config.toml
train_examples = 26041
codebook_size = 256
arch = "ecapa_tdnn"
depths = [12]
kernel_size = 3
init = "xavier_uniform"
lr = 0.0031
beta2 = 0.999
steps = 10100
weight_decay = 0.1
Rows from block 4 of a small self-supervised audio encoder (BEST-RQ), named by matrix and row number. Each number is 500 + 25 x the weight over its row's rms, rounded and kept within 0 to 999. All counts start at 0. Numbers have three digits each.
After each channel's rows are labels from the 100 clips, of 14848, where the channel reaches its highest value: "responds to" is what is common among them. Only what is clearly more common there than usual is listed. The data: short read English sentences (LibriTTS-R).
# c30: last pointwise conv (model.blocks.4.c3.0.weight, 192x192x1), inputs 0-95

c30.189:516493508486503555484510522506490544490471512500464565556521542494517485529480508513478483493558521471535461478523547521486501478541542527484508466529520515471498471497521466503503491473481503511535506517480476528461504512473469473500492534477527467517519489492540533485473497523526517555
responds to: voice: female

c30.75:465513476488501468513486519535467540501497460513546479500521474528450511496548449483491518480502496504489475534492477457505475512493456464504520525465515443462529463534492507479483454535483514529510506469489493566522511482513464495478474515481512483496510523486425490474490510489496500514
responds to: voice: female

c30.139:508497514508496494488491476507480506475501511538510508557540475509493492461480503477491502473501477502522529487482495506444505540522466490537466534504495557508490500477457525520529475490466524498493492502539509472496477532543530533519520461505515521507516490471499468489484470477474530499
responds to: voice: male

c30.51:469485516517502519535529513497532574500526465468480498537516488482508495526485475522521513485525489503515467511510472504506528477478481472467561529496503497512486500503520511514498517507487484504508474507530476530529510483474467475490513490449484507517536487490521508467460557475515494510
responds to: voice: female

c30.99:516470471523486499483492487514503455502455505497483510519507455529534496447485454475482486480499481527477464496516516484485475455483505525462497465537503473484538538508491510469518530458514471518482493506468428541513475476486509510490458474506518457450482510479491499544505450500509494485
responds to: voice: male

c30.108:477528530487489520482463472527453507487474544491511521548459529499532489562544558447471512503561506495530487531451534492491550547491477497505443492482539517518532497513497477493477484503518509449513487531494496536508533485495465503463504522495506512501484447498504503536520470532523544467
responds to: voice: female

c30.58:484493529519507543471552472497471536453488543546511480488547540477512466495490511537507517501524514496499496479464554464473508503480515519490501500534522482503494499494467515513517486482432541504503486522518473477481514536523465500507522492515506475489451460508481467522467456533509536529
responds to: voice: female

c30.12:502516511456513507452485486476457528525483469538532464492539489475542478543472454493527529517478458521571493492513488513490510517476547525452512480506492486522515527535489448487478489507466509482514507534524536483497494523547488519457512481510502512506502478477470528506480492475517490500
responds to: voice: male

c30.28:481508480478527518498478443532490518511476497475532523479442506481506522411533528489480472471516499505475506492519476493496497493494512491472517483510501498462515486517529516491522491530493519497504493509479504531491529476458505490467495508476508490495504485528520500500512501521513517527
responds to: voice: female

c30.98:504489498509491486500474511506499521546498514549458508560494498497526563471454508481478498533495504516522547535484493496482489502474524495470499488482463484501457529466479517496460473485518522540514542584495503486456485512555500508508491494478503501526504463490498534520526522481503525505
responds to: voice: male

c30.4:447502500507476516480545483506508545512526462469526493525491486504488526494550497483469498470480496490512476483505492491429485501476509463452516524522542478498498508509511469494506457513480483483476517459509492525507478523518547534518487499482523491487496486490462519481509452539464501444
responds to: voice: male

c30.35:516493499458477494478504479533518499500472515507513474495489464508479495510431506478518479491483475524503551523501487541495509506478460469477484491526501521532466491542523541473493547514522486513467497487533520518538493492521536488484476483506481501446511517500494529494528470505495473503
responds to: voice: male

c30.161:508506480538488516519489506535489535510534510472494551495496505514482463491512502525514445525480509468547471457512467494500551533475486511485491477486486464516507503516485464495466469579502494537520540545473491554517487512513503479468485504497446482468512481512491486554478539511555527492
responds to: voice: female

c30.21:487500497486473505501490500491504539480472503470483507484491489487536500478516552524487531518506522479480449514455493520513435513525508492475498508490494475513499532502498509510492518479490543526507484512555496464478470527519515514438492513499486485509539466537493462484502526488499488496
responds to: voice: female

c30.176:513504508514488520500515474514458509519496458475507541482469523512511519506501495544535492507483526493534524528518521511475475516503529525506451531526514569471495478524486461536510482474517485479504486505544496519458467503531534540515567496511482525519469493525497531503474527541523501484
responds to: voice: female

c30.8:493460493529542533478485517478544507514551517470448468474419533501467473516508477528473492500534516503457511545519535489555449481519479553512499516466470547512486530521528497503488512506513524461524517495535509497477510477451498533498495466468492490497569510494542506453486474532466475451
responds to: voice: female

c30.63:484476499502470522477498500495515483484479532458501474500490493504467476496499531502498497512486498473499516468491526508503499542490510495477512491509551477505511483509508516524537563499494511522496496475479475505481515483505519481452497492488519480528469488512508476453512461488519508533
responds to: voice: female

c30.47:486553492493494500502510530495488525505460469457484451488502556505457503499453529503517516541486499521518535450509442506509496480535500457537474520515515536529521496479469465506491509526491515472478507502485503525491472487519505462456491504523533503491521528449567529435507514521461529509
responds to: voice: male

c30.25:476510512503513529487478478502525516502492495528545523508505501491480522509456522499488501507516478528536496518506493525503464475487485470491562502487429493519548491471508481480525498484525485469484479497511458510480497467547461464506496497503496563530500503488549483483492575461529479537
responds to: voice: female

c30.41:449484471536494498539498497505465511523482466546517490542473508503476518505466541484480528540477494464534527507471495498491472484505486466483476465503496452499516487507458511562475491528475511552459500476499539473504477444494522497459486500529540535450467510497498515527555494524545467527
responds to: voice: male

c30.159:493482488524501506521494493582491504519494518463488529522489460483493435487509506514522477482509491486468496534525464503460460516522510503496495488523493514506521506506523480505508480532512496474516503496521478517509480511474540461508507518463469557526535487505521494538525493467512505528
responds to: voice: female

c30.91:532511543496511508537489504518532477503528499507519497474490494524508504492516513504507487534500514564473437548540494525518469526532533514507485512537470526489498468459501458515505533507558495534462498496463503468479496537469557548515535472506483461492506506486443489480469505471533494498
responds to: voice: male

c30.134:495473525486499553509550515492506500553540459479516497472481513515495472526471505505490520525555488510533489506503498504483503453513525467508430516549476479554536470511497502479442474475506525532485524472504495493463503526485468497515528492531512537523484550481501509481475562491498489514
responds to: voice: female

c30.34:496522497479484512504530523540497508472456504522533492523531457494435443520508501532529524489537424501532511464451470478472531519465525480489573482510484501533547546510510486456478440543487453488545461523499524493486473521474477504499509561517491493506511479479529460493519479480484508521
responds to: voice: female

c30.40:499526524478541506482531511506525542481535501482527477490490490495502475524505504512506504558522508502532522518488498481485499503533524508483521499482483507486521510516522513433470461471524482528481488499474467491520473461458534474430486499477518454510517491488522456480495490525472448504
responds to: voice: female

c30.125:500498489526518523530578510467437455527502589478444536493476508431569491478533536499420515459454534522541487516526491508533449484493545491488471514521507512496499476487465505488526493480496511494490457494491480523462513511524517518500493504515501528492514474523491521522506525479505482477
responds to: voice: female

c30.131:556470557505541506486589505494513494553521502484489501477491527505508473533492472518498513514533506460508510499538485498517446503510491524483551507462530485508517508523504510467520519525487533469510534494509555517505488472503529518522523479484523502531504507527506502520482486528494497506
responds to: voice: female

c30.70:498486479527510470509466501507531503564484481531438513531498497474514491477485538469493547521480514526501504538542462540500467484509488490487454562482531503489478457492448530498479483505488483480502551541515493510523483538523536485507488531477527513501477457469464491555541517461525518522
responds to: voice: male

c30.181:515526490515524540486529450482479502513509533505494531508539504525484524468487483432534501496482501493507475512515471457493478527477510513539518476532486519487504552485500491471507506474459496516473496461456518460469507484502536547495498470507527484542522523548489521469575492501468472512
responds to: voice: male

c30.11:477523463528494498501507501540518532492486540474481486488551498489504519495495506437540532520477490497493491519468506504488454493500456511491457461468478507496500491473523500514499496503495533473443521494520489457549469519535518494494501498524500510529520512509483537502507463475481498497
responds to: voice: male

c30.15:505470512479511494490500495506532503483531480476525396489506493476486495502510549482528542529511468494469504524563521506516524522494511497481512500504463497512461501491519525470579536527500438497510492517461462514491512463487531501472503473437512479527512482463514493473495525500511480497
responds to: voice: female

c30.109:508473492495531508483527507531535474518478499483526541537499486496504498485542555474514504496505478481530516486490527463478492476528486529478522478486519533523551490503496476453498529536481525547486468547514461511470536475509501488492515484500537529500467525466535481497507501509520513522
responds to: voice: female

c30.87:494480510520495526525544456498511471447490495484445542476463481472501504507477505531466499531517561472519473532531519525536491528450507535518490488507524477486487450533455496471481473505519493472506532471502498516483454500451448475487517485502506481493511490492545525517484513515534485475
responds to: voice: female

c30.27:480499470430498546470480492483483490496501462485522465490492466529480511505506488466477520498534530492501516502447490512470514510478488490518501470486497483473527524515499499490488470501459502506492514485501443480510482519502491495515480473485494482468504521491476489516535460506550496441
responds to: voice: male