config.yaml
model: "self-supervised audio encoder (BEST-RQ)"
train_examples: 26041
n_mels: 80
hop_length: 160
codebook_size: 256
mask_prob: 0.05
arch: "ecapa_tdnn"
hidden_act: "hardswish"
depths: [12]
init: "xavier_uniform"
learning_rate: 0.0031
adaptive_grad_clip: 0.05
lr_schedule: "wsd_sqrt"
decay_fraction: 0.3
final_lr_fraction: 0.05
Rows from block 3 of a small self-supervised audio encoder (BEST-RQ), named by matrix and row number. Each number is 128 + 32 x the weight over its row's rms, rounded and kept within 0 to 255. All counts start at 0. Numbers have three digits each.
After each channel's rows are labels from the 100 clips, of 14848, where the channel reaches its highest value: "top examples" is what is common among them. Only what is clearly more common there than usual is listed. The data: short read English sentences (LibriTTS-R). In brackets: how many of the 100.
# c30: last pointwise conv (model.blocks.3.c3.0.weight, 192x192x1), inputs 0-191

c30.16:111079221125161112104161068082132146207104110152198150168109157114125221129090136079160097120162117167181071110152149122172145060124115214165132130147130156108097141168133153120168166173168125132142082110163189168099119124075091096131168118081153110118101092155136182140132120160136134118159106169120159122119108115034165073148146173095125130127136149095121133122150119163115108169096157083121201109121128186162100143157118143128108040150122117102151113163111140172138080107108145139071107144107078120108094124103105132123131129122101152179126130121107147126134172100116090136
top examples: voice: male (71)

c30.57:117173074095072100119135131121113090148127107096103136113070138110126089128159065107115137109090115179137178139086030111088140153134149117060118115123122145100125137121181155145142084147098059145110147152114192137110148175150131081115101129113188122080087069198124141140142074188169069100072143045177099152157092146127127172123165161143092124119095129137097101148185120068092153172107128128149149115119130145159145116145133098090167099107100122093071088104122144160114114159157045077173129125143144168092132175126080100174094136107143172132082083129159156154124122129117134141
top examples: voice: male (79)

c30.173:128148137089133136155116111107156093144115167094174101134102114160129140103194143088105165075174126146084101095118156091141140139109166149170133113129114126088146146099162122157126155115069079105172122137137093119136108148151150136123053141152164107100123096155109095135139113127114110138139185126173152098119140122107072104048115150163147054117158143214155135140152111093107088164086168116031122127084145140078117104090110150115144129073125158072123110165082170181113127127141122182125101183138050098112130120120072164077119175104089110110096125153120131127076167050094149029
top examples: voice: female (97)

c30.76:124165087123096154041069105111125102115107110087174133090117086106128106126073194094035102142061150079106143173099131142044056068136221097056113105131121109149138104153120080121153091130120147100137151121103143134152138131137127137114143119138125150174086081111105180188082106099131130139148160085130073129130138159136121143065121149165146067144124141130157097140149118131135122158094147190135122156136108106073101092101114114113153145133090128168138100116134138140180179101163127145174156157114139071158148068064162099129167126122186161110132127089099110127155167137108159078
top examples: voice: female (95)

c30.116:126155097135127199166110136120132191225116122187141156112131118155164112116176117124122124189133090149188113156103109196134068113131127155107136122124146119207156079124086109110139113128139128125174154141161083111219167147112087173068079164132095120082095148134125102172125128155159109094126178103137113113119102142092115094160113125048079150115173122147142125066072073101135170106104077103148122149133147127121084090120097135143141151172120088156135096115154078069103134122080109166132125177124125119157108098146103085088157129097182157181125094151130076160148148165077104073
top examples: voice: female (99)

c30.63:132061176170162186068134161108145153138161093180160130131124140103135133140126174105117148155100110173119189104109106160190086139120134158141126111102187139117136143137143132093142160159133116160115121101155099070100150167146137170134121093099149145134137115151130080127208160106151153146136148128104135104114106102121177117176112153114093119185193136097131122108113074178138189153143116100162149076151104172185205124114188137084159118155120125217161151116140135106141098151121154124105143105068091150057035148115136156143093104103138077169062125160113167143116141091061112194
top examples: voice: male (94)

c30.157:151151134207144145208047134075122079181131119153150132159080105101134166082238118129145130133134098119116095112079182124184100081107235109167141170136115124113111107129159117103117081100123071127107134124130116113087126164167137158074117127111094086148121102128090077107146132159152147178103099111171114112119130127077153116102135131133150109161102118167138108176088147105147166168179112139083103139105092152101171074104104138083175151146127109146120133133155125099120122123105210138133149209147108138159133158213126163161142109154102139131101156132087177186103122145105108105
top examples: voice: female (99)

c30.39:098128168111099131135112102112132164126092099129160160087129091087102080124164118059090192085095153072053180099083077152114144058084124125138106096156189121119147070159113119184124124119126032128152077137104151176180121130120133099134033144130120129127123102129101164092118099151105123107073152070141154115119141144093063069138099161102131069155108137148107091116147138157067119150118132129191116157103147157153104154121121152167146109146111124098090148164146176161110121110143117135131187135063089114158099167125051127114139140034129107103148092158141121130118091145136109156
top examples: voice: female (87)

c30.184:106103067175108149146146136113172075144100170134142081126119133173107100132194125105133117148117176124096123152090126141159116133155185115130122159173110123138155123146158070116125107118084124136062093172106149140122127139078110155095126127175111167121164129102080159113097084132103183117077123142142192087127192123132109116149115105166153116089134123140131161138069206088084100102116128174038088164093107134114075158083132131161119143126171128150205121122154165159154085129064123131083133169115188082180172159134143097139115077164102161128133186136188209183168126128133166105
top examples: voice: female (96)

c30.84:105095104180147094181101109124183055106120106109136180080009126116112079094159066079084131102112122140071146102069102076105110132118157138104093111151130152123128190111176113093112094136159140152102078143098123139091188072068108102096115128119088159142128095161122149148128189195138143132113139135121137161133146117070143135155120119136142123126040152124123149161094119121157169080147136118138106092134072140136157134093103067129172088136150122109133131141045119126053096097125085102122083125149089139121146151060193099144145145113154161117141107090129079103131082137140160121
top examples: voice: female (88)

c30.86:123116146155139080112126134128105162140107129182128095129136165138151148079089137100107158151166133160093151137089093130134106084109144182133121140128095153105150138104081065084091149171175140152097072168104118124161157086133078155137121102118038152126153132159078141161147118171115180134148108175046117118077107101160076125056136116079138113141143157073118129151101183150122156088168113128147102172148164104089092131148098143194160125086119140181068100100146160080141064128192149093121185092088115175136135119091136148094193117092140085137183125099103065104168100142103133183
top examples: voice: female (82)

c30.174:138151069173093067168113110101088139129123251085176138131094155129138140129217162197172095108119098144082101137124141147108129140121162132136121175134102129127128183125119108073145098110108089113103109146119104191123146133116100130080152084126113105126135115124087127138094156078114117099083116130154108126169172169124099136115103103184152131123123151169195090136145141119181132141112109209141141161108151155071105142087115171187116096144126139088151120045135115109113068139118141160171140112130145092165176146183141156121102081179123106093092140044154167086142124123134058108
top examples: voice: female (94)

c30.153:165166171118113019102150093146155116146147152184129188157049096144049101103140100096089120085143058221094140125167115092118132130121159104091102117149130119140138114151167153113120182137086118142121138173131129107122175119077147123093155173127118102136139126094116104088130084132123114072088083137100122104132197128159144138079168136098169056057037140161138109137179164115168118070109150137070127157096138141096116154065091150160109095133117127118118128123115124105130158148141123182159092150114113084099126105117169119128113168116060087118124114107120108139118133068129124072
top examples: voice: male (78)

c30.100:094154127148088130115115066115156158143086145124134127123075110079093133112137121162119121107162079133113147095161103140101116158130154106130077129077114142119120111112111137117112111100163061104147090110124155118157149165152175096136117137080117203092115123103122117167212142146154137161123166094144101126108072083147063102117108099113113090160143124119104106125105035149086087152091123116113166110075151178104166151146143152162091155187114078085085159159158213099113155045053136124182154121169088151119132093105118184097111177144089125200114099150077074126065110117115107140
top examples: voice: female (84)

c30.37:167128127127132056137118119173121140116135126145101136134098142186111110149123149147123112133130082149142120119085095111101102146159103138139176107166134119127087084089159125131194113156133121115034127088141025158154144135144162084086093159088126160134113134187130136104102101144126145148119149149102096150151184156156177104177139100120132144106179184162115156074135127100142112107093126116082144152125126148057172142154070150121167132115038121082119135072159120119126172145136137164113099136153128138121199112107080134103104108127093228132121071062107101108118116066111048211
top examples: voice: female (84)

c30.96:127143054194059110135114168095105162168187076122077112125119160150096105138108098098130101139165134108144113147123145190109125192131127098104116126119105106130112110119072118137209105126143083143131103111086147111125147134105143093127122166124137112159127093153067157170093124074170145078154112080109171166126145172168077110134046104149021137140121115152125088159126131111101166154132123117126167070114159146158108149100128065085086051187111140170153112140161087074153119111138139167136192117109099118132097151102180140168134121097174062149124137124135084118066145158099092140
top examples: voice: female (98)

c30.74:168142152081108100123078163145125127149084124149148116139114096123107059094101171115112150101093095119128155105164140142088145097087154194118156164152075097111170125075098120107197133174162072091113142141163137155120141131151140114090139121170141126132046121124102173124100117119115080138146082173093049093082184140118131139104120156113123117112143076133157080116131114129133117151167115116130113153117109126088098089122100130127131108185022132162130158110084089108176181135166129143149110144079101087101132106177099114081100115104162117078119128060079098048140102103069041086
top examples: voice: female (86)

c30.130:088119185123098107168131113127094130085130092130082131127166142098144091163103147158133145148123100050132153131144136114158133121151036114131175152149128129138095108115127108166156117104130114118125064110112160143059139141172098120148128099179148143167104120136072105156109131120198141173117105118119123114143126151107094076175112166141109129166125156057156156115081111136116180170141086155188182134076147187183111073207129067123147081144104132115148096142130039128108106082150081047088118092115134116103088092170122129126119066126113054150138093109177153103083166147150136089
top examples: voice: female (92)

c30.54:137079143195084132122148129129147082105106139210132178079141202114159196167088167149119141171124101177106079158144161144102054141097147092099134121130113137161172093102126184131151124112149147114079109150119131155158116077080122155158126168079127152136118131141067196182085127120148119146116083124101088152146129140183071170141102094107169133103092166108125147091115058156111188095162110087041065154101092077105078111120147116137137117165176136182120111122163122088150102114093095105119146118171118127146100161121079100114148097127124108140060117134104071117169123147102123117
top examples: voice: female (97)

c30.69:133075118112142099138153174117132076093122121125096135175174120084143147068133137125130142116090089111103093165157168080103206115146125186187179096165116107094153096139090129102177112108134132165200095061114199109144152122165133039134151146107152172121123201115134091110159105165126132145136145125135133106133107156165123165145195095127135142142133102124165135073123143207061128161096142156080122131102193161123134096128141142123101138144137112120099171114097120175101165128119040151135120160095088142192152111112075174116163179148141090145217133153084111104101124136130151112
top examples: voice: male (77)

c30.102:135176152026084139103130107123076105090133104147183077151115089063086143178117145073078104093080073108117123116166173064126111097132109161074098068078111106097103096127130142120146124093119165149174123130156115132102078097096158162165151071120089109105095106120110120159109101122119140141177127180144149094163084108129111129104135116137155100139105152157103120135142078141171143138061152135144135104144140111165138168173111163110084165078130119122116106077112163153125151114092164162126112168103138135114094121104179132116089138096100127111125116149099070102112153000072151069
top examples: voice: male (96)

c30.49:190093131098131104167133088098169160098112152216127138133124091115101103149083112106164113083138093126129110110137140192122162154097105161186103126116133167112149114127151152155122127135158067123134078114124155182073099068115152017180118121113180149104144114138099089151092123138173169079133149100159152121169107112089118154073103116153075106136106119121161108151139086087142153150110113065152132094117166146182151118167127137138134114149138112078180168190103130124124100115138198113097147106173126117107128154153123150155121127147057158108006102157150141151093148105131185193
top examples: voice: male (81)

c30.122:177167061141087123115119205134125118144139194155124132090148122141134079157120131132170153086126109151143149131133165168134077156136139062135157108118126069128126132112134107138120072113085098117118122127154085108138107171191136092115139113113136193131124168171077060127076125124117113109092156093151087106165157190166073144142136136131102146148105160168191118050139116115071142150165037134148133128088114158130122131156169167104138148158065130158124116083166114076131166112091117124136162119127145095099107188178069133124090071127164119085072121057104157113091127139126042143
top examples: voice: female (85)

c30.26:099123163136142129067164145142165190158158111183138159147119131185160141082115065144105120162153112187194090116109076152110138177103126168114154155157150171123185035127094108099089179115119129132086154138140084116154165090102069185147100163090140034151114192094146108125099098166140150164110108143110107107108149126168157107085151107138139115119061143140130173160137161172101106013159142136117132144172133055152134106132078150114133082105120156119112111144137168117125111123138131123078137120098141154119075094132122119110170139099119073206118161115122114116156145167120085119
top examples: voice: female (86)

c30.82:060126118135127147152090100173161088127095119121097117126059075127117118091153137108122146143083133057072115165113129078134100107054120102083118116154107096094173100167138131113118182119159175117114130161124114152128168113106137102071099163092053157112132150146142141136087086172120140139182103140140150158079160085111092174072129154102115102115130118163071120132155092181057135103097148087052136179101134151028130112079109143142141150124119113168066085094129152070144125141066163144133153156156097145203121138158118131105137142137193132116110101139072106101129098083169122103
top examples: voice: female (91)

c30.135:102147145094162100112145072117153191140178139128163186135134128071124148166150142155145154108153141105125076118141104125144133120102143183100100126104199094103096118158122154140154168132171063203143124118107119084139163123111124082098151131114096180123043119145166101124191118168137114117145148155149168154158154147087143103159085112118101126157155148130142131090126111140132137176100163059151123176138141193137160162130098173105096136131128089082122159168115190104151068192102098111146171141125068107065100063156105171150111174111047146194103116174121146126092106118074066119
top examples: voice: male (84)

c30.91:124141116148175112018135060136101190134064122163174162059094085107127118092117127127119144080150117095113066121091116132050146116075139124123123090068103128133067106061118130182121140121097132130127104141164124127130096159201121160141123122136120103045116048102095120112141114146099101141109171139161107096108131136107120123129099096114129161153111127128163122118114067105137107143120151130146125153147107096161105088124155174147159122099098155177071112096158130157135177141118144077087126107118103135066070115128133118100115108018136131047155123096075138134129120075129071158
top examples: voice: female (91)

c30.124:147105177108103103116165189123113147081157107165103146142112137112104133138171125127145255078142151162092143070137197052133184107100168118153161138057131162071153168143115149122080080098166134152114134159157117074108124183107129158157120136122088091117159151094122090063082129189137142156137131134150128117144103190104151142091112091159195092149177111161160113120147132137081097133099131138130146100162095092112175112108221151067146105134152114145086155088112111120239095118141114112077131070082133163141157111141115137159129126139110123119114120121121113124115131112107109151
top examples: voice: male (98)

c30.45:145141162136095099148047085150113113150154113151110119163121096116120111132095152131156072103089143069153160128157153120149179119159126166182190075092169124138080066098093128104099163147097121114168130163136141114115151198097128103118219163147097166167075096135127114138110096101197102108134061178129124146113126142195182116139151102133125100159088111083146111083137150103157153072095128166085164115125164068116150139159091119088171146159099147133162162098138084084096213098118115120095122109129126167092065137177132133096146061144095157100154127059128147092106130129167137111
top examples: voice: male (84)

c30.125:079143146213029063130160100123133105117143090080177141130107154123102120093146072092144120155129094098125085103123066086160094138085187169132111183121128198142065138118119136077148141207157107127105160153154161179097094130120127127166164085053128120138148158102160144143086074108097156146114138202080080135129085097108163167115153113131150174129123128096090120085204145120121171104124142150126087099101136116111167130104073146154108188133120178147101129168084131101131089166105130113161127094120130097133104168120136185163114091133129151125087114140109128116137141107046132131
top examples: voice: male (72)

c30.185:076163133160116146155121150153141102110148130102186084168112092132073127093110134152160113149050090114095134188090113132129086101135135111116158142123137051165127123146058103099098092112128112126127144119137051053156134084109087136114091141114088088149118125092202155085125146068149150138089117093143149073109132192080137139124163092086161122085145159074146153089168118088205111096103062071113100194164096079089132180058098132153116143122097094148119130129139120120155093181117094112161101141101135109144149117115160098107139109077175116169114120149103091109177102089085116118
top examples: voice: female (88)

c30.33:093152122174102158093145146122143127144184111181119216150149109127142083140174088097099135172137090090118074059135145161136098119110136088068045168132158088134178137156071095127115150064094104096150097123106140163095150080108161063131133129143157095135178165104148162121139112173147148156078135128114147113138105138136115125092092100127115114109080054148122139108156125104113145095120097168209142171150141130154116103142114110125082090187082132116117133142181101112155092131175091172104112144134152088134134151185120112144093132118045145197085127179162193115159126199103126112
top examples: voice: female (94)

c30.103:159154100128126077130139127138121192116103250091135232139129121129167143101175143156183209108146116212132096106104127150107134150090114066117137133169119073117110123063168092185114167100106095144090131142115096136117161137087097147081053136175143074119128100179122064104127134101147166116123101085175134088167117085098119149120097117140082099114135162139172087110108117114150155158132064154164103188086132115095121109128137192152082129161155118118124106110143123110160130086121155161156168151154150105137179103152116159133059135147166109118141147169163137141142110142109123097
top examples: voice: female (97)

c30.151:093107134118103126075133118111069143128124122180156118126150043107120117134126022054080137103065138160134193105137069131103112029131111062149109126147167181101119128156054124079099097145205106093122101181107145136091198094114126104120121179045131105094117160145155171156133109148089158132091101079139160146145059140118075148111152098146142124062104112100122129145138132113099115104114098106097126142098112114102091104092126122128127088115092073083176113125164102106162132091129102140146059121148160102145140113088134083128143118114119175161105108116132157141110163117157130152
top examples: voice: male (76)

c30.73:084162122135087165113132062081161092117121103115139058113085196144133095128099158103076135140074079122069133126087143119089102149086168158122103146132146126099165108118085090105159119139160106097093145140145135168166167182099122148104152160062138165146071096086108129102109145094106131124092122115151107117085146137131092115076108111128105097073117103148147117114090149098133122137128111175035107082084187183084168108070165109125125102193079128145129150133185096090133131120152130156194079103120130086141077127079158125099123139112171079106096106070079127057112141137065104107
top examples: voice: female (100)

c30.32:174143119126170142173162172159141159080100187096156096099148133129151109148178143116126186144120140139112122181085096098139127120096148099066156105153146120070101137149182086126158093137127064137156166150088175174183187179101104033102077168073078127087123118095181096105164131175132137119105108120183132120163129147111083109141117116131108103108155110102185108141111178126081153142099119128144156142143168185143101162116179160124135123091139180190079143098101139140139106146102104120149123132135135098147126140102042120164136122079196170118136079140133160123075208119095137093
top examples: voice: female (84)

c30.1:173127170096185135146135104086172040088139141108114215169109118119152131112063108132109118100146090147078125089087158049093077075149152114041126117133119118177121131112134160094108107118152183120079166142110130053101123107069149140109132107140110138132145127149118127101107114133084157085167149111058175148114147102146169159119106147131156124107095130141099133140118146160208121095104131141106112082127123112116095112080117073133152139103156184133124130137051088150046099131107078165174075092108097087167131093110151085113129141117130070081112135082098120104135081127079108117
top examples: the word "she" (26)

c30.133:195121173145174127105105136108085100114136076122215097154119117099117097127195105110103114032148101091147138110177169095192152087077171134129112056153125097095137187103213133083085136117115171146099158151196100091146044090116135160162091104137123132103152127148099095102108139106161134128180087115149115118120133139089136121098092167110107111152176137101142085105087144116154102095165110091088087117136107086151139159119125137142139109106126119179148083117096125084143155116070122090088151150070129091165092147128139177105156062134145134118117126148126117097145115037114150155
top examples: voice: male (86)

c30.90:078104142132110101081132109114074156136150061153136129102186131098155132096157147116076153167114165137090102178108113089160113123124097091105155116161155105105116086113118105104126082136142139130125147117091086134080160132148104138112095168026120094132081069179130169116142109063067133125087119098125107161165121158133141110182127105102115131075114150066112160123095075000092159160068126122149139138126144109166160125140137126121118152118107163125163086131130078128087133086131095075119074115157102135107100099065037111104137092082104181115096098103166123090097180129116131143
top examples: voice: female (85)

c30.67:128092127104067091124090170106182141122164118100076092124156114132105078144085125128180164145149112153142194154137136164103169065145170111112107156123137191120143140121166142161077123205085101089115134104148040082055156120134158155205167151094151112201162142113084118081113117126152088154073102159094084087166141166101118096123123154123109135157107143147125139113153129191135078129145084146156184121081134084141165132145107149075119134127080104130103149162083116160160142097103151086113086142143127152194080099157148125180094117137084161082118116148107090112105172104129089177
top examples: voice: male (89)

c30.65:151143089116158125165121172173142098093143194138112076141162120167130093176137160149095115122125193125106099081147103134097158129118093080120159126140056114103148136147113111155128179103147132086203120063166109219132109178106164121174116089084106105113170141125113136122125118138121105137079140129090082092156108081093114093170098121119085163119166087150130139110155138117112101154139114182159145151114121124184080130175097132084000143184123110103113134158162124138132179104124041108106148198169168074135121124165095115078091086139135140145155148159129146096111180155108120113
top examples: voice: female (86)

c30.56:094105116087127111163146132156095135102143110139117106144121079102142165077190134093097154115141139138129092105097144094176120077129190145094123146097068088123148166211078092041132086097056147150142132104103147132101136190120126125100187109121145146109129115145128100121147144141111120064161082162160152086116061132038161158126135143125198144107122138099106114173101130085112127112200095142111102090171115091089059128169167124123150129124109123151094111151112124113143066100101165114165074142050106182114104110115077133172101119143091128156072129169067159123122114069128106131
top examples: voice: male (76)

c30.99:135135021251178169144122182110188161193064142087121149091117135134193077142171107135107132198136150115093103111123142177127118169124116085099123096147127131167126113137130091138134177141135120127080144150104106122183119128077141092080091109114131124096102107133108116126114123123114128145085163094154078119141155109111119119132092132162136160137109095144117113149112112128084170096137107174184107134110094167168112145158131097151102046183066158151126128083119115111130152108139099134070158158174162104129101161135127144104145080102202148128110172079164189113131140172113073071
top examples: voice: female (100)

c30.127:119144086135103127186139166167054149143116124149147110142087124126095055130218124097156149145164156121163126160111139144140054138061134147097124115138112119094157147124102149144153097128153115173122060138061132125177124148127098105109118077142106105143113132145141137146127118182175137118096129094120110111115160148056128116098053113148136117106174155148115116120119086126141135133085144111118124113122010068068137151170132146118098115084142063117129090057174132110119155174118113141128086188106198134151111121188211129147098150139167119190094102151081155114162086112100173113
top examples: voice: female (90)

c30.3:144217083123124115140101117170123162165128189134090110138127113176132076101076107175144129152118148102095163169143072177125124146109078126132122098180060140151088033116163125177164123127120047093164136110146054103163133194164131105076092150114140122120104091134133079108103144075096092088081140098141097075134119098113108152113118160110147105117123163140143094096114127115141106193128131126172150156114168166119100156148130147159114139100121130107091114097133132175080096123076084133183138138097163080133125159212123131060101143131147092056071108109152126136106126097162118081
top examples: voice: female (97)

c30.104:084134134151117085095095134056094125154130190127100074164102133103175146109090107133147158136161142130127111079141171090169224120123092136161122129122122137104140134120182117108075180185144135093155150168201143109146075104118099055079120134135087183130110147135108138062118151117181111134116133129125141082023116159095097119086086120064193091126093112074196145118139119123067151138180146156116095088140137112072181121101123143162184140151110138179124145137111142114203159106125176145128159142174138178150137113086107174127151164120137162105143132124140130166151125106148107120
top examples: voice: male (72)

c30.8:066126114158146130083102129137116137084101087117185078005110097159118091143099164102102113139092113091109088104049066126097131137120120098094103088098189085107177138059165103103118156115099131118139204157122126128092170124130127159153130101134136105113097121094112081131122130148156135177119105174127118136163143153106116085115171134122124105174118129089065094137170162110154138168159135083159099122184144111129146136132150112122121052149119146172121129173108117080177064123135180068152112074077067105142127152134091133099165095093099085134075182122147105115127116130092161191
top examples: voice: male (83)

c30.70:129141168150105118104073129125061088088071181134140096188169134031149165130101211170106168094145125142080171114185146075159197112173104124174158062120106098090104132142103110162140131122082096135172090136118154127125107111141132085116125102141126159157125110113123130125152122148111160120083096081162111153165100176190080146099108136153153109146074138114141115107089115192193113150066084144135150074100157181142125120094086177128090141155153149139105094099122114154165173139095116108083159142132106132074131095177106186154122115115088199149141112155100154107106135152156155163
top examples: voice: male (97)